config = dict(
    vocab_size=32,
    arch='conformer',
    norm='rmsnorm',
    mlp_ratio=2,
    init='kaiming_normal',
    optimizer='adamw',
)
Rows from block 9, named by matrix and row number. Each number is 500 + 40 x the weight over its row's rms, rounded and kept within 0 to 999. All counts start at 0. Numbers have three digits each. After the name is the row's rms in percent of the matrix's.
# fc2: second MLP down (model.blocks.9.mlp.fc2.weight, 256x512), inputs 0-255
fc2.26 103:508423532518510479590431527521439493582557461557556554446533572498421504484494457473476556537533464516459520425486410480473539471473451528515483536573549448537498453551496536525548479571451502606528525501563514498424462511472463490526519471576530542518525556464448499478505585568434494571493532438490472545580495464538515524526453495508456590550576497459505526528558529525577474524563492508465439470469447534479529559486516560471471446528404533477419471479509487496521503499521467467479557504414465529577552470495498500449495575584472529486460498431455474462465544551503472475467484549511521494507505563553511522532513500505537523546427488434453438558574504473478524543424463426540505569490521520511502449457540457528536548443514496505539462567498484443497521460532517
fc2.27 098:482466494483562464504550455493506531584496490512571531462476504508548516490484479554502566455435504451479492458557472504491410565489449519531530527529491501525483513514474455486448526391494514449462474485578530520462452517494470495468471507530493506521475526478576483520536505518512523559601552432528527545468485531495541512519453566547508515519466431541511535404547554535549459461522524544497559506509548452493559513528565465481501504450524538491495608449504474513533513514496497480456455480499526497482515528568455516456457522534522439492508507524496462514471450531544586518478536504525527515540511590524485483567491500462531491423513453578542466562491478516548501506486615552497503541463457513482435519484511539558540425526510561476439528535478443501572458560537502
fc2.28 099:510554512451490446558506524581526481499440472475432523515519499519441487501547462468565502516515552478479494495504472508519544448473555498472497463477514485479498474519433555462453468451486464519511512519501497467488437515491499550470441475471480493525501518458450504509508505531474560564513542441520542508448440441445495525529490488502437545480513471522512491467452527506498518537496485497465472512490539446479369587623542490501485519482417503557426579547552489505492541514495498470502468478508455504417446479429491586440526438528489480534429586537428496527552500476516488448488626476627465512532466478452464503494539522427530521476497476501501431565478470534505428451545598522498421543499521562478522461509510531519464531541518465510471504472542592476559498491494480
fc2.29 096:484496540521497526521485452454507517545463525503481569461480530532542530558445483419458489575437462510458551486471466424524490449535577548489466540526513460497474480439494512539503503599535455493471451589524501431445463504503525432515475462567503442462438554517450480474501450497468548420458572501515487599552461504552497449488491515493498527507538501570472468550459540490569439452493472489489512492540523467530490544419542477528518574527479467512420549446445451446499474523543512443476509481482489535490520453529504497486498473477521446592478509468507512444545528501489490451457468588482469476542532514455516531489446490436494506500430375480467455488512496551498543574513455472417495459501485453581410566492462537483534494407527506466509482503538567466501520567500566
fc2.30 100:496475471486443507480457426471422491548458512449484451529425416391489594509634451516527506506522551435458451515459499493453554419521483489441490478527534467490522506565541442507520534517468438559500566534377505504481561495480507527406543519461556496517490519519445459487485515481516492510510605490585493564479446422520478481461451462526524569533521553480498440501463504449552472470493482553531559482507486451459537493511482518432498436513509538473527498516496499447504431518499564474446570497477436510480498513588514523579542408483474477505528504509491457564499508484538450494456518509578488507462474487508528533498469560436584532524452483471513477517470481487542539539524502425453550532545508473442440539583538569495463531444471508544527554576547438514534524460477472
fc2.31 098:515532603527457482461537496498462479511537519528549470533562508551413532459544520559479490508491480493512525509488503437474511413515502428514489464474547463447577524511568448564523451452433485536451466494485547470528534535537579540536560437520589432493502539513484501517566556505427510507523452454450531455485577514580516488522527512423494543494509396565540505516524499441465521470492546571474488501473516523444460525485498560480471527475519485522456407516586473557536558551514504520466541504509438555458536523444435530586485569535515531490483489530584443494413461584479493523478404438557572462503501439530568533450453562565482514473445496473496504478592487515476527538489490478434484504561448509509492468502481557492577540467558454501526486450430533468481554524556415
fc2.32 097:541484466534522507508504450476510499456412438470493523528526507496521492478482483450458448491480529523499448421486520551503468562565495503531487484478508551545501460489556621511582532497556521595439551487494509473590439527506516510532522489515465517499481505491521499474552558431452524498476486414444509432535454532505542551555581529483451509530496504483422409498477486534496456495547483512523568480494384490488477503449553527578511512467501514473497508524448533487494460517448544614563537555544565439488549427504453429541511579499499503522593489484566567485483534522469505468433514426558488507492509500495464422497484538493426488565586461447441533496465536470505519521494534483517480498533486498531565420492518464456528458478499458501499477467444479480573516599529498
fc2.33 099:510503529437479578502474523458414486520525468546509438551471534544487496441471515473468380511475454481429523517484506501521547502547533449505513484535495461550448420464457503460483504454451502501559480529520494538504527484480544549555452547427470481538533534515575467486464544483472438503454454525502517556505516493416511494477454603523489439438464436436498574520485541545524482545492481429477532553487517489524537413537480471527417481463513455411436472538528573496535493565493508477581525517562517488473486529539552473496479460410507531452519552474442465450514527521484503517513594443482528487451454535471465550483497492480475501500512483514529502492486487422504479492516462505497490521500533441489547533503464545467488411500544555495507489459501507455517480525499552
fc2.34 093:497521471412479462506418447565497506511472577454473514472522518475521458494498449466491509547408486546472514486509596537504429555530465563610455583483463495498473504506493512481447509518488539498455495464527515504431565536465491547512435556486449547469478523487455543487482494433553497442418501441524491588544502521504454455579521532471480544532512585509478499529440470514555414495517494546485506521460485479443444500430507443564542436542488539480456483484464486556492509497492536494458521538492548583493470453434560453494456536520542465516470528475514518523472535472480509490481466535430525520488510506517496542446487438542602560501536507523438512486466522423451464537520571515513506459492464457559467527471440471463477482578471503515438578500484567448559448498510467
fc2.35 093:569497497445576573477531547518538487479532530474498488530557495563531459503456539478480517562510517531488560452546458465519537554498470466510556540534478470573503562538439501531457443539514484468534492500490434477474523485499421491457526572463525517465462570483551555465520566528472458498494483492489488509527524465479520477444541486555453479504528439454459499482466517489619475495479481482466534516505448538488442469503488473577452482438601483499508489493392398564599527560496493492509453481469557514431488531494498508533556528487514529436489498537441513496505537526558524523458521467491379578496510487462549534553545519469522530531496506499500484513504475421524553495464494521493471489503538502557496556539481442486549522503564493483477491601477491545438522496532548
fc2.36 098:515532441482480488430530486546458411580514477514451488459474445483594570494507477550455491526499552511524526515557402517460484507563479483477511451455463470456456421497500431404574536582530457459581502531495515515467518489497584502504449540488545488575487443535568486495484587458538425490594479544543544468424511509510556475564531502447534502453472511481533405527462480495467509518414511446474449535543519482486559478502466498451492472505505493537514459459493537478435519585405464428496513458480483428500482446605518452533459521503512527455562460517504523527533519496489555546506480492484515470451460510472541469469517544566412501448470455499458460541463502498482484497522455532483443548499449446481479537482471578501506546498486574522405468514491503464547483466456572
fc2.37 093:588514488494600582461475474511510466454574461460524530564470517554467494470491477518506532496407495552578511607530427618449488478513467582473568449474521501507502499461549519447493555498477590550488463460521536507440469538531527472445548495438499584471535502560559504493540540429557572454447536490460493528466471547550531494509473492495425538420505408525468532492485460516464451472558533534475576589485465459457560566549521527523507563513516521516596530512542475482503498522452471521538490516550504499493558431537455522528567459563531440519520538492543537484482547476549514485509481470491510472508517487487495525492528469493567459564555473474500496504443447537464505566561533479514481511505569444525488499506535492522516468508447475468577578486465447456567467528493524
fc2.38 099:467526494497558502478444501484572475566531438574516426485449449510481497496526457524493449474527529563453503516480470538484533473519465487508553549447476553504507502465472544511502476487438520481493483508541508485523530424494526531524433501602529554439481463516552547521475528537535452537471496556532525544507634500517519519498481533432477534507415529569477490499442464493540520449471531471518406507494468473493447541401487439547495453507528495489572457453448512534462449545486503450458568513559498472435551536558442464490534561478507479460446486449567427590512541523532439538537522572441574518499444465494496518543537491564516481494493449545497501479490494467505452542464513543524510464529525523442485552509486564578450458522514435521455498520483473559506554498571478
fc2.39 105:566444492502504528480511501567525569564481594452482504444458524505556519536474526508491515489535477496516449536472586450413506504486501537561484500538554539582483528470531526516542514495518520489482579459546471515529530468528480520514500499458510429495495479511462480454424403516431495513469533464526510543452546556556496475465445535511512471561464483515537474410511458447536491529532604533490458491518551515514432503471580487500513456450518516498443565544574533484500485524551468472535533606498478514486536534573525489453514526503442442506537575427475558522497475516479487473523520493481549593526501519494521536446453400494504493456559542503519522496515477511533510546543436479543465494509464464564515494503504495534428491484533528427511576428565406575534472507491485
fc2.40 111:521517592526443460505462471509481562485518460540548551538515463525486512475519519534465533495512528504554577563544472537527426452506437566502532495567541448467488587535582530538504551507498502507508504525497562518503518509506514504511532453518528542564502510524528465500484557484472494498490543490544526555467548526545497504461555539507611553512522439566542531503488494535512490500506522509464501531530513577507538586466533571514523524463513522456519520541513543411433526535412486558447519550518467462547501439584516525543582514503555475561458447508511561478514569465563565502486513519525560470564518478569536429557502484525526503500561532465505522481508538463514515535462543550549460538484532496441507569495468574566567486543516502526488505544529562521530521557527498
fc2.41 095:488464525456503456473516515525444444527495482433517461584482502462559392533528549564447489428531520536465516453542466456535488483462505479441428529508468478554501509476471499516433551511583465545524466443504458545455378481532543522516451505542495598533452516452540452470519537523508518508510472525512538478490489514504488490505450564521567506421421425462463542432476506472454468457554525412474553500488512520491527517478500482521441474521507512455499489451508535544513535552426465463426482521482456543515556433530502498517520512532535486538516513449432464487453501498493449529441568583492412534506491486516534515575503495515447536453490493512509502564581495480457491468514489505531506518478473558498556509486452491609473449521497421485456493497471545518551462497503521
fc2.42 097:529563475476604503500466512398483492460519544470480526512469426394507456533519473495441484522449489454511535495499529491494557549468570424515478512514492427433489492531429516470460429488546591488466426399487472523530439547530512528515455448486502466432508550496573492542469520547447477514520453488451460457601508509506512439533598590500511436503483496571533505455492472464512532566504527494484508481469423482496499485480534471481513494505543507492496444510483523601501553525536499552590523480465549522467506547511520532482511536507493506477500522578564485466559544473521524575461515484450422477515520554501476527513492491459525470506506488535479416542466504439470511549495493499471501480481519531524503474489504438522504419539510520470428437513444468518502447449544560
fc2.43 098:485467510520498423508523512477535490428514482528540443522506467482460490457443453466463511468519457539515533467532475462510500517535473572546478510465498437510508472516494540489503496429490519446437500467488462529493620422496501490489524502475485514534509469516565513538526495520488445483520520493410423515501522481567427506522582448523537538510473499467490602481466519507552462460589545493532435542502501552464486472601539571439482536489464514528525490480449487434489556463455426432498412484469529500435400484530541541529455506469527535540424490576495546526560452540429543451466538454538462408464508482501447507532485428541506481512452522545598538484436486498520519499554486497471524510397425445488448479463463512529490473469498473512471516495543510479492437498474431
fc2.44 101:593519531538459509510536477526514550423487434531563409483470478523472465504566535479493503441456507513497497524500474551578525491482545412513486427465473490499510493468510503426531432482453490520468511446465505471500499512521458521509421467558511546439456477445532517586540555462521459490432488596442510503451521530463503487485411541471547465559444496573565545497561500484507545431504498487548449537500423502469498473496537453384414510482569549468470447509497563425535562470449561505463505461514534457398501492460448510528481504518526481512586436432535486438489516508522492532400544467484478488463547540512565488568524513456601476469532489526472539472524464485471576539450571511548508515505513530434470480485505505484535487530556452555509510446567514544450426496527559
fc2.45 103:494535437564518556501588449537499510465493517453497463513521503496513443480559440528465427511473490585505525497571443402520433474489499475470476528468482478492483523545423460535464518471474462458496544516479430572500494445483586516478466513496487459486534443535487512499558544520466451456514550537446466439488568527425471545419600474525466489463520519469498433476464527513554413451516589444523564458465408510525510478435522456553521514495513574493493529450515522471508513537507539540551483539468551469495584557564444465497532461449454470552550559517536543503576457527445519504492555488482451506447567475413445509469535536455470476574497559511506526458516506486513462451470457438469493528517518468466468479533515529492501504487512472513484545485476441622459418542437537
fc2.46 100:495540478482497529439593541499535460517458486460556490563521454559586509505484447466523463492596447503462520514498485538459617534493495519485477561511459498472502521463551474544507535533537508543464466470463471463520475576474524423537427513439517528573452519502531547543460487451476414479480491528467552627504555492564462466533451498473522529515515489462482516496530463481584461472475480535420504448558517522460521518462524598554508581508495508558548508434477490531448480491501520488493484531446550515509511471559527415472477548438485511520476550491474521445496521508559429483460487546532507544454516451503482566555435463450546529506493461433534511398482463463589524483496563487516563480541465486419467519442485515473486514437500490495417478468486535459496507528510528
fc2.47 102:462479540443478635514540436452422465558503501518541460444523449568498492530486467502518505533493495573476511472459450513471523445435577505514431570521513421477474484494529501490511474581502501468437443562356482441522457529431412485514518475480506488473473501487532485506450443548521474497422482561531460514434472472434462535487524522609509496493463532526469554470489499418529459508421459500510593472515438451424609450514488432459544505528511456484486474526536476501441473488464452542490504464501501512517533480455483527518471526529499511479512503471474491451517500484507491481499474569480435481490443432521490446521431482501480561485476521500507518471551484497477530490490539406471452528541459504481451530524445537506435474492452460458500483547434519490447412540516427
fc2.48 098:570557525553448483543526496525528479639495578522427453510549529473531517473482447486492497455544525448477508469563512441553518585430562492610377463501493545509532496476513541465532553437485489507502551476500454452498477501499475554534498476480524568501505508493565502477580444437567537535531445484445517601435446569453521476587454473464454557550518443489528554557466532494492506511481451452509429508472543530487519444546552588509496579495491487487530481572525503492556565520506541446470492509476496547503460517482533477529570506470519462508475505419473461569528514466454472480507491487461541427529483499525468527530494528570512524482564539507452533435565514487553498552486422468501466546433513503468487459510482510495508580473519497462538483544558506499478525572462573
fc2.49 100:440459493502515487383487498550535430500449545498478445468517506534465469516557441460501496553476512492481520512463565530552462505509482534532490503473557531568563502497528513471497480531508523522447491434506505525531480479491499540485482457464456450464508495559536511511443453486462423538448529416469551496495538530469523471443423425514459421511471526475509474536528454497517514551542523503554499510487460535512469473531505434514537496436468578404568491453480533420470492474499521545535436492529537473512481523457502467544484507490454555483461572528417532494428457496473488483487495503488523643527550478494474504470533529457508453545521442506557466482518484433527486527527490541519477441558438427480556472476474493429486491509428522506504518495493521481488525490519476
fc2.50 099:557542532512479492542498522504472457534522499479530540500470474539464552460588482496481462534512559431475517517521504471491544518571513429432475525520517488425563457532471515499515402465529499433551450473513545512471572479447472538503432514492527491494537506475415522608590531451490493517531589544526581516510406508521504430510474555523503511522540509457542498468523542479468530502468539506471410469478500496449535610388474368448451507470552530516483495490455431552526535551482418444531510464496420526580453493433459534575545470509659523513478489523418481467444591508450479503502517440549514539548514475516517536436509466508489546516471470459482514459418496489443575542496467541492521491493532544483483533448510479480508547496469489490476480508434466476484543498494425
fc2.51 138:441431525462507483496460482499454521494465497501577453453426458542469445535508473471582516535447538469478435465467484534480493422461568482470458447515498462519575478483511552574502407485431511518497481517510489488533510478480409488503513568453474474434505485504451449480563416493434450471512498520517444550568495414466555474441494452501461454511506611522495474564505532510482464543526490565488513505507510488434506563432456510520466455470488501537496536505521443515456496458587504514493488520430468462469460480445455489490451571515467498502459546464518517491416507541514523478484511492515454481460508403434494446448434465474483538478454491464460470511454443516481484477437486540456501530503450495509467491546456478524524554499474477481445502480502508469529467460488486
fc2.52 105:535458508465438551551504481631464535517450573510491532461509535457494529511473481489534497521519479487552473490530514514392525464494459468525479525529495538609525539519560495463485591546484442576455562459450487506530520410543473419500542493487589509518471491535526495501570470542454576509549430576483419534522475430529470422497490533511514492472506448511513491516490491556531511532539482494478447572455478498454577509492482547485539485508510510458533495567502423422419509427518463492526496510518451503541463512514443466561511476533458496484495516472487513482463542523568488481495474525528460482508470509528466533403570565412537497421535533495469458544513534505523469524478456493502516504481479527415503544497500499463521498537592457529501435562527564455517519470503485
fc2.53 099:477519558553582474473439544437479568411515532549521545507563590528463586482520491541565519537611482459559552541470481522480474543516511513493520558450566492491503479480542524490515514530570515522470576485500476491478585508477562527517559439514517512496506518593525566491524496540542525535452529510468521486435535539565495509531448436540467562533537508523524536524535494525521558509463531511477442477459471465484498558503565460434509526545600516438506466550495523492522535426517544515550633526518512455506477522567527558481504643514551482526479590497519539554521541444533556505478554523490491534486553547498480501509475531533513493483495522515508555470510498549468491565535498564506514528486514456508512479531540490477501500525555499502504491578525485538541501430440555
fc2.54 100:493523478497505483554536459508603521415474583473458515517481529530494519504475513447453508494444500506485583466525500566512482523516416598463500553607528544511529470499471525507480503505498399524508522521501438564447495531505469456469568468526526469406511580545581480526519439500540482437482518587553535524441530488488516494548463465569429543517487505469501581560503479428533477495571533483541515518564518583492510502517530491498495556450449535544513470496590507522526496460452447451576535481468568464415505538517506474482498494511530479509463498516484579489568510543486463516457532518460445536501578487537487463523476495481466547451527504451505450506550529500526473416556476514549546438502465457488511530488564507555457427529566494567531412562538516478545493502449498
fc2.55 099:539508515576480490524481529481477494501483460562472479489503477482472475549516487492457441436545558560455517464475503498453430482503529506540508520465543453535511505525564475521489410519510510576454556543542470443524434477528550535528519481500451518492535524570488452482452475493428479545474543450527526481493435445550530487492545530460477508526485539556466587484516515404490500524469479452489492456432530500517454588471503572496513503438501473565455564481475502477507535395520486503510489565431460498508455462422516464517550560533454537518511455513509429484509474436489490458550533490463554498467505512520563486500456551464542479532492509434479533449520454472488534497533526452445548585461500488466567434443476542526519522502487417536514607458569589488474451507539470
fc2.56 099:500475471459503541503589561512504440510522474533556492557484581576480450515528577545481483483425556503449535445420453454564537556558531523402489574481424527449504504510508542540505476423486482411490511585428467551472430521504495520450457538472569543483480512489542507403469518499542510539504494530485513491493490512544431459555551504452450404400492514499493514553510520526470436496511501499474523512491438408463508499507553443541553586458526540564500515469529464434554539489409462462545406501531527470511548490532481519549505536542583535533432510437513568481473585499478553499529569475544446543469482499508516556591550479417463510490530466537558462489508479525533507459508419458496473458546504509493476519586474458553506412474519531568501489494437495454387500534519540
fc2.57 101:531533479420469528500526482453546499538485468507506504512498462468468519507537531409538511498460466503493543470478512515517528470460555468480574524528470495505479448509553522486529546486536540458498462533506560463521461527489492472450513520505544479463479465566541475518562470498547545529458507518475546448498465504560457565533503509516531490560522435532577518486549556531495528490427493438453539519533529471504576522499404538477522486486511548484485510548565515435539456516449516516468528546572495460393534477475507503510498522493482546468548448545535463531465515530569501462524497511543550477483474505513420419552419497484487481483554488476457497467567535484506498558474511453513542449479520496476541514487490509532572510516484497536386505530498477443533523517467534
fc2.58 100:485483498474396483509534533500492499566472528486522542540500502502539463512443535497505493538557513494517443422501594528427511494452463521490418494486510436541526478563545530504489512511456493505516434535481610452492518494505492532504526513592519472478478501484512474472520484533456460547442504525553546496508446493491479501509535496536472495503514542509452529490478490487451526497473497479495514520560520383513490511471443461464474486504482462558471562548420509490486434529528509518515507529493467525502576459445433571491546543414515549521585494481421564458516504538490449447531538582541584469515544470493486407475436486440465495504504506479448569509384536545486531542524515462516528504439445490523558491543465510506486459443515507429528554487445456500527540465445480
fc2.59 092:538461488523489547485466541445505500519500568507555519489470505455505538449517486448503514544579446472507440480494542549456495583538436514508499508516534483517472423513486520506527580512543489512526584523501472512607447415473538430528531518581515502490496530445480475483574425570427540591575556531425543496483475466528478448563566508588446512545537510469533509519461515484489455553499543475522462482470427507550473494482529497536510528510478531510518595507387487531475561407546551522422463538545397502470533547536495496500474525458510520535405506555476487507501428540439474533563497465511477492549492484522486441515564484514468528496514547575419502532474524547448445518515472515529488527468530562497509481460465438530534509552533537501409541553478562519546526444541444
fc2.60 091:520505533522516468448526523564545525547487565506534556489509543566541614528477527514495516483514543459493478531546605520483523540524515547489508492603401516431531520556537490528535491475513522483457502557522507497460448459486550487520522520556489472538506564541459510521423547521489425529484453484489407490495485520474514417424456493526477558525481440439515500507512510457537490452485511567527539554545478477573508478447514503433512485468496429542533550541418437505426486516499522516519572493486485476529536479535469507491518585496458473530493534479435519418553561492462577494493451520424423514541521456520474506552448520423544539475523539518496513563484479522553453535494477552513472517543525465573554569527443527542507503525512496575494526471482487589572445518464468
fc2.61 102:466501464467486536483557565500535526491522564527548574490535480534475534501493487492408562548480470436454545522494458527477500507513552471445519479558539493514469547428449479506439470488463417551421483461541528472417522545478601511485563428551501514477487505531469493549496581483539581560489508528474541530511487504496494445539439544548556533489499534509463489473454583563527471435527497549580484487532491494521478508583523569450452508536476517498475615492514535542474528479391457416506469480552428481516445426534518535533454463541473432436560512559448526484501415456520540507520450479471545526499469476538501491542500494502487519495463511620460504525547484551504592488493567436470491584465464519522534458494525572520421483523432505488493551538530489566430497498490542
fc2.62 107:484560401429541507506493566398571461508524550504498553537538535449530516519449471512433486525517484511548543514526472472530530561552504456489520437419495467487467572527477495520561465504576431539433465535488507526539473481541540480476480468569464524427538536472494572467391435497519514470569488476493549473550533430433494517518517533489486508508468451497458491468436496497500530414510552491489462485555425498497530465539555502475486424518516494452417496510552522520497536456509549510539486488518537420513507531532553482537416506445428507520489525535520453502471457522425480622510559503562502531474449540493524507473507529543467456550513530481475509538498514471560626403438508508448457504523507490536468452533521519527505492450413543485533554512442616530474525513484551
fc2.63 096:521475548535526514429465524449522450529540537621563573486507503604527480503421506473445445430598456473544504538483502485557561484488488443457523509489485485521523508462572510531512504526532469516486558489474496514535448489447565445515476429567507420475533542504533562467506497522550484498572518480545561523429620495523521438492564510475493516432565461531494464472515536538556596542512566483489487568562497437477513584498480501581489516475553546526514536499475524502524484494512526533564500521563498436565499520565521551456479524464422541493562504465490439528498577502508507486534405561498533529531554571498507550488493546458473481535566490534478503568542471552560514494544497446474519495454466484455574554482524471486466544465475578501565478509484603417479531507557532
fc2.64 102:520488520537510482545487538464493559403563483489510464485499517553485503409586436480504445454507489462459491524534551447566516479457499556545502480485457527518500460476498486456527571461521515441474587474523498504469512541526539474436422538537533510445463457414519488504495421483494529533552475481464478545457468462582576438540520483478516425472519521481509524471487445597494442454503529438552462472448488473515511440496535415482459505504473502467493418523552440510541512510499463508534572493580581492515472514515483515487513519503517495460487487432501484497550559485471497562572474449495453514523475473539489452524546442506483491431437469504498537418498465428425458464524453505426521531507501507457585541504531489469505479452465535501523473433405491423507491492459494
fc2.65 096:468489464516471439513520535574467477524500491471549418523505473522511485477446513543478514554446496454451538421446502478496506475485574517500506503507458469486443478471519508473443441476560530434413509516484503519471482510531510585457445468490473497421485499427464524516549505528517471520531473463396485503501431499410513459494473556544457493511478576469438471478518479459490503575446559478482431499521549497507525543528503482482522548464386439502534456474535506563527480453482445464530506540566490525450509496523426447442507427561493471573559485480416473492450511463471466442527532505505472502487499429548474430452514524473464562467458483429509508474491464412495486446427462507481478507536490568521462502522520443498584539541430508472446417460527471530520524508482578
fc2.66 110:513494540545549556526497458510474509484470497525444515481505568526558554475466503542516520446524501583507531464481499443448471487518550529473457501571489544534470450500502467493518433489534465437549495504527493478480538529478458538530581533539531524479487566458455503442489492536470520540509456485513483563446514548508518509509505548478567500540547459475476547456447482524493454541470526547418499520470567536475497485458456465422542424451536501555406530515537483525497507547543564451437432535518457480515448497498537549500497532512522467450453540482477467504481450437537548503542478494549432523515480457526536542453432545504567486504475517540486502554525472521540504518544573472405558465571435521481528545463541420585499510587497474504445514561544509497547489481471476
fc2.67 101:494438501438550465477470499545500522577545518522582516491567547540494510593538423486560450533607553471543518513517429430474529590512550480577449495488519515598532515502498509475549571542448444630524474512576480518462500466540530548552566465518477568451487502522476506503474438500481537540574512451482527477498421458540495448483438486468484515567547490563566447520511560532502500571566557479501517538531485425431489533511516596423459495556521525486492536460489499524495528517432511488500452544473526547564520504477569550558496454524452551471493531513583512477508487495491498508529495524515498510571503506512504504562473576532575584465522473526479472469530546487474484492516455475567498473422410486514545454484465529526581522453579508503467519413456474493476496417516540
fc2.68 096:538462523459438539505473518460463484506540579469462557517489500442553437519585450524521452522484395490545504486501518489502498457500452472481522485552515534514460489521479485487510535428515493499600439525436474515482523465479453527565502412490465527494541421488501487454490504468525587524500445548428417479473540518465521479463503538510414484523507482540519564480485461521532533531447499515538454530500491487494518474555423526461491438508476469492543478549543504469563608610530474475482526623540530502536511586490522535520517468454492481557526539462503543541468537449488503480518544463507512437465460505532452440467514519494495546522505476552496458507488573550477494561515488444504371485516476495535476534450499541528443522540441485556453530548520524535614475541548463
fc2.69 095:529503417472494530522502560501500587499465549559555543473436530462577536470483475513556568543493557481558462463489468437478461508426506556451543511515486513467490418497500469526440446449500541569500485488579586458439493453477448546496522485484523419530494526458465461513497515512527592459500480473475440529574538499555441566515431458519563523511528497511509502516544472551532480512494550486509466429516543396488508437479494468477498449479458498528507463508490527488552615512522555492443455527481505553482439507533636550513498490441524524395503543486519515513468457538552462462465563501483523477521524462498480547519479463522577510497493508478568535511439528501532469490503597453502557477527485507488495485509482468481624523494425502545504485451618407522510460415494492
fc2.70 092:539544576458541520518496517472477468470452499495462503548556509427499511575563464517485554446519568437503504437507491427494471543518485498522538584556485596456490474487515484566529517470519543467523529439554498510481517543501501496617499474592523436485544505525539538472520433498443576544522514430484483513470470533505436457449534475507427574511516534481536489451508553540487524518449521467528463523488503503520549481551508518592504489543484499487449447507523563515439401468498557539491481564477535455563516518489433441537476482481460491464451520533540528483534528466494475516523543590537452529532463495528481514521542544476474442482520483522495472537429537487551508522530477472493498535505526478509419545520538479525512487483427485460513505512536528450486499522516564
fc2.71 091:475532452486513433475553486515472456581444563579508543530491432491533522459529493547487519490436514534465521444422496477539511512430429476571471516480487469551472527511464487496568483446506593413495475566482515503495551536463492510438500558502470469539425494422501496497522528511496452521507470480471448512476502459561485494447481541566489542484442474505485528528460497509515483503460518480584524473478547541485512479488478532513517516474509494582532560492538507534464455543541483475493464441453436544395545383480505506495513500486549447453534514478460460495484441521510474460535509532517539510491462513462508478571537579479499483420487531476490492419580512449529515495457454540520494492544492418538430577508497491526534530478512488486543500519467491499522424521549504
fc2.72 100:558512425490565571481462457500521435523423454486490431507427485418498422471521486496503526485484518555503478469461504514479480445528486550600498492530514507538493525483487533509523462472487439449540579490548464572537486480427475511540519503508533484408512529464523479454524520463484473521473524458535449508499495480466495516420535472415513540504457556393474470478504463467467512593532502452497492465546467539501500449482520546484498389486459490538516478475444522467472502457473450554512571587488453501582490457535467482499429533534504436520440497459538550508537487513529423522431456501512468542584509411475480464453497540492419470505457455524448484468519522561481575456546519481516464453496462488545444523523420536529560550504576531487458439475465596557477459541507504
fc2.73 098:527469420447538578469525507500493494454504407541571528471543434449520467471561495481498510518476493487554531450466512504434502528486457515538465499434468492533493543473417469534429507526536451431466455500474469518503470502525525508437507469411486498502581468451551491446485490521517457456538456562527470421527580469474473476547460554516465411504608472560500543419496478498486486469462433520535540531506527431513523450553516501478429511439522539449544491518468433441504531529515440585474397492481557521447521513491487541479430478507567518518469492549500507547476531406517512511482515481462495495474461532525498482531527521529483517522511505497489524495492464530478552502449499469503430494503466554545445515564554481449514464471565475495571490469528384470444468464539500
fc2.74 102:504513504472478441397560518486480545485496514487491448526443511497440475494567488497543505506502449518432473508490508509540521503509527539504509508450508496525524474440503467483517483408505531507520502489585472445522503485512502500504486561513482525529487401504524433574508505523509453466541513532503559430520448538501531489501527497471443492541455486525588514487540490459521466495496496532497522493471547545513565467552443570462521508507479503489562489466527597480451527496475460451538483520478511510436465470457475516480533492496523520521522566406492507496439477551428486500468497519502537494482472514464544528461483551540518512489439469491422492504552524501374487492460548481450563538547540473361410448463448484488504525507523443479523510438513510480478449538447488
fc2.75 096:493528537463497468496550493503512514483517433452512518499513546496451448514463538571417499520471436476445515483509493511563494487527525496447502454439395464471415473467406471468458543566474422514502423493582444474471504475525465557502512488573515505505500547479500517554481555500531605539529498459478520454552485603492482462511471625401492507461516390506487485440476516509527563438429513443463468508521493477513457481477427439489486506490536493505484529527559588506564428508434569464511498510469513448453517498470544462469517535513469466480560451527552489456459475519483507495561454491556434534471539429476522510488514467526499498448455493548506528494550445408533488582510508497513458499447514433494540517539522499529518451536525499559491505510529524538465508564539546
fc2.76 105:501454502449430497550448502493498553501596453489551521488523566493504483525502493558559532519458491482517465541477425522532485463465523459493520538503506430556514498465561483499455499514425530502388493556534491499420462508560479519384582459561541537494499584492473484515568533523508463517497520436509474484492470475633543456528514472497563556443510521536405535530450491489486533431502538495476442565521412539519511530526497516472525493446509502521477476472501513487526500458464528491502527534544540449506470477438495480491556493485510584460523516584484474490498498521564524479509502454544473438497480470486472466546467440524522487450490469463523485459530482491464548556528556479490545442559527513431508463505503446511555507503457519530461535541543445529536471475470527
fc2.77 100:500493536467512442519516475469489499537508478499410573497493518494535522583534514495598515505500555541442470496517523474515411447484505474480518422521503434480481521526520440434486440480555530456585433450500495534552512536479455419492560542459508479530517450482501522498505563491467485570477456523565503461480506535499553438451475464462456504566574460473504527484506535518517479517441484481522477482579585491499473450600435547442482500443433569571559492491447575439497434534455538546526533500576460440429445450444424434480530508549524546483558513508460553560555516437531453488491506522498497525526515465524498449475484540466504450572456524498568446473369479500563530548481556504517467467539470428467491499446509520472453573487532500530518504504536500501469460523502511
fc2.78 094:465454419451513510502445538471492576520534573484524504560396520521497486522449520544530545516522475499480505522542494518465530566567450542454503433471503529507491455443501464537437429503475515545431531449527487461575513457518517594511445493479507505499488509543543501489566495579554470478537565532489474439516414495595497488475519522567482441462527522578546575542515513430451534488490506524533503454529481494468518528455507464504432486555509485523589540497455491550534496486493468500516476514436538522521435495488486490534425500477505512497463524574574428522507524433490533491565537445508495437482519470405503500483563525465525530462508538424496523485478501531458552468457475533517579490437446518494486505458542479482508492501534472463481505389542504550562519517441516
fc2.79 101:541529520524515552567582466491572490447556501507463530479508545501554526500530494591491387496480458554520495493526552493548569494517474515509497461572437458493479525488531531513486537522523507491435507421575462544513533553525464481521507467510466443571532491531485521512465468528516528499476535483542504485436508495432501496648522542549466509554483485435521577540481554569450506527544538425508500494490533531555513507477527508570497478489559462511444461494578478516508478490495484495518590543512519473468507472447395551553506531536499520494517497506463413567531445442469438414525538492509528541470465542521494429456531505587582426488540497481531444536484532436499502439488476583537500506430495465475540460448564507471459496539572552461515515485473438514489518515501522
fc2.80 094:529489498542476554481573476513533471480489582532442470439506455496479461524435523509458530455496456415460554432467527492430520489474540504497517601536539517528486491525464533511511540470495474504500513504527520575557482562412401523512493555517526590429487473491561554489466522433503488495421485429536458473455517496549569519544479452432516574450491521465496614497503448532500470446557491477480560439485562498442433510524494528466477509476502484509442475495509496465488493552555446437449426437472479488510461493540487489453481514549452499467444538481536521500459471477532580499537419504502440496484477453445415485571527428494430516439481490486507514459478396477533491461487400442470494588462491435484464481504507464502453502483481483429471429489504506484439466502426486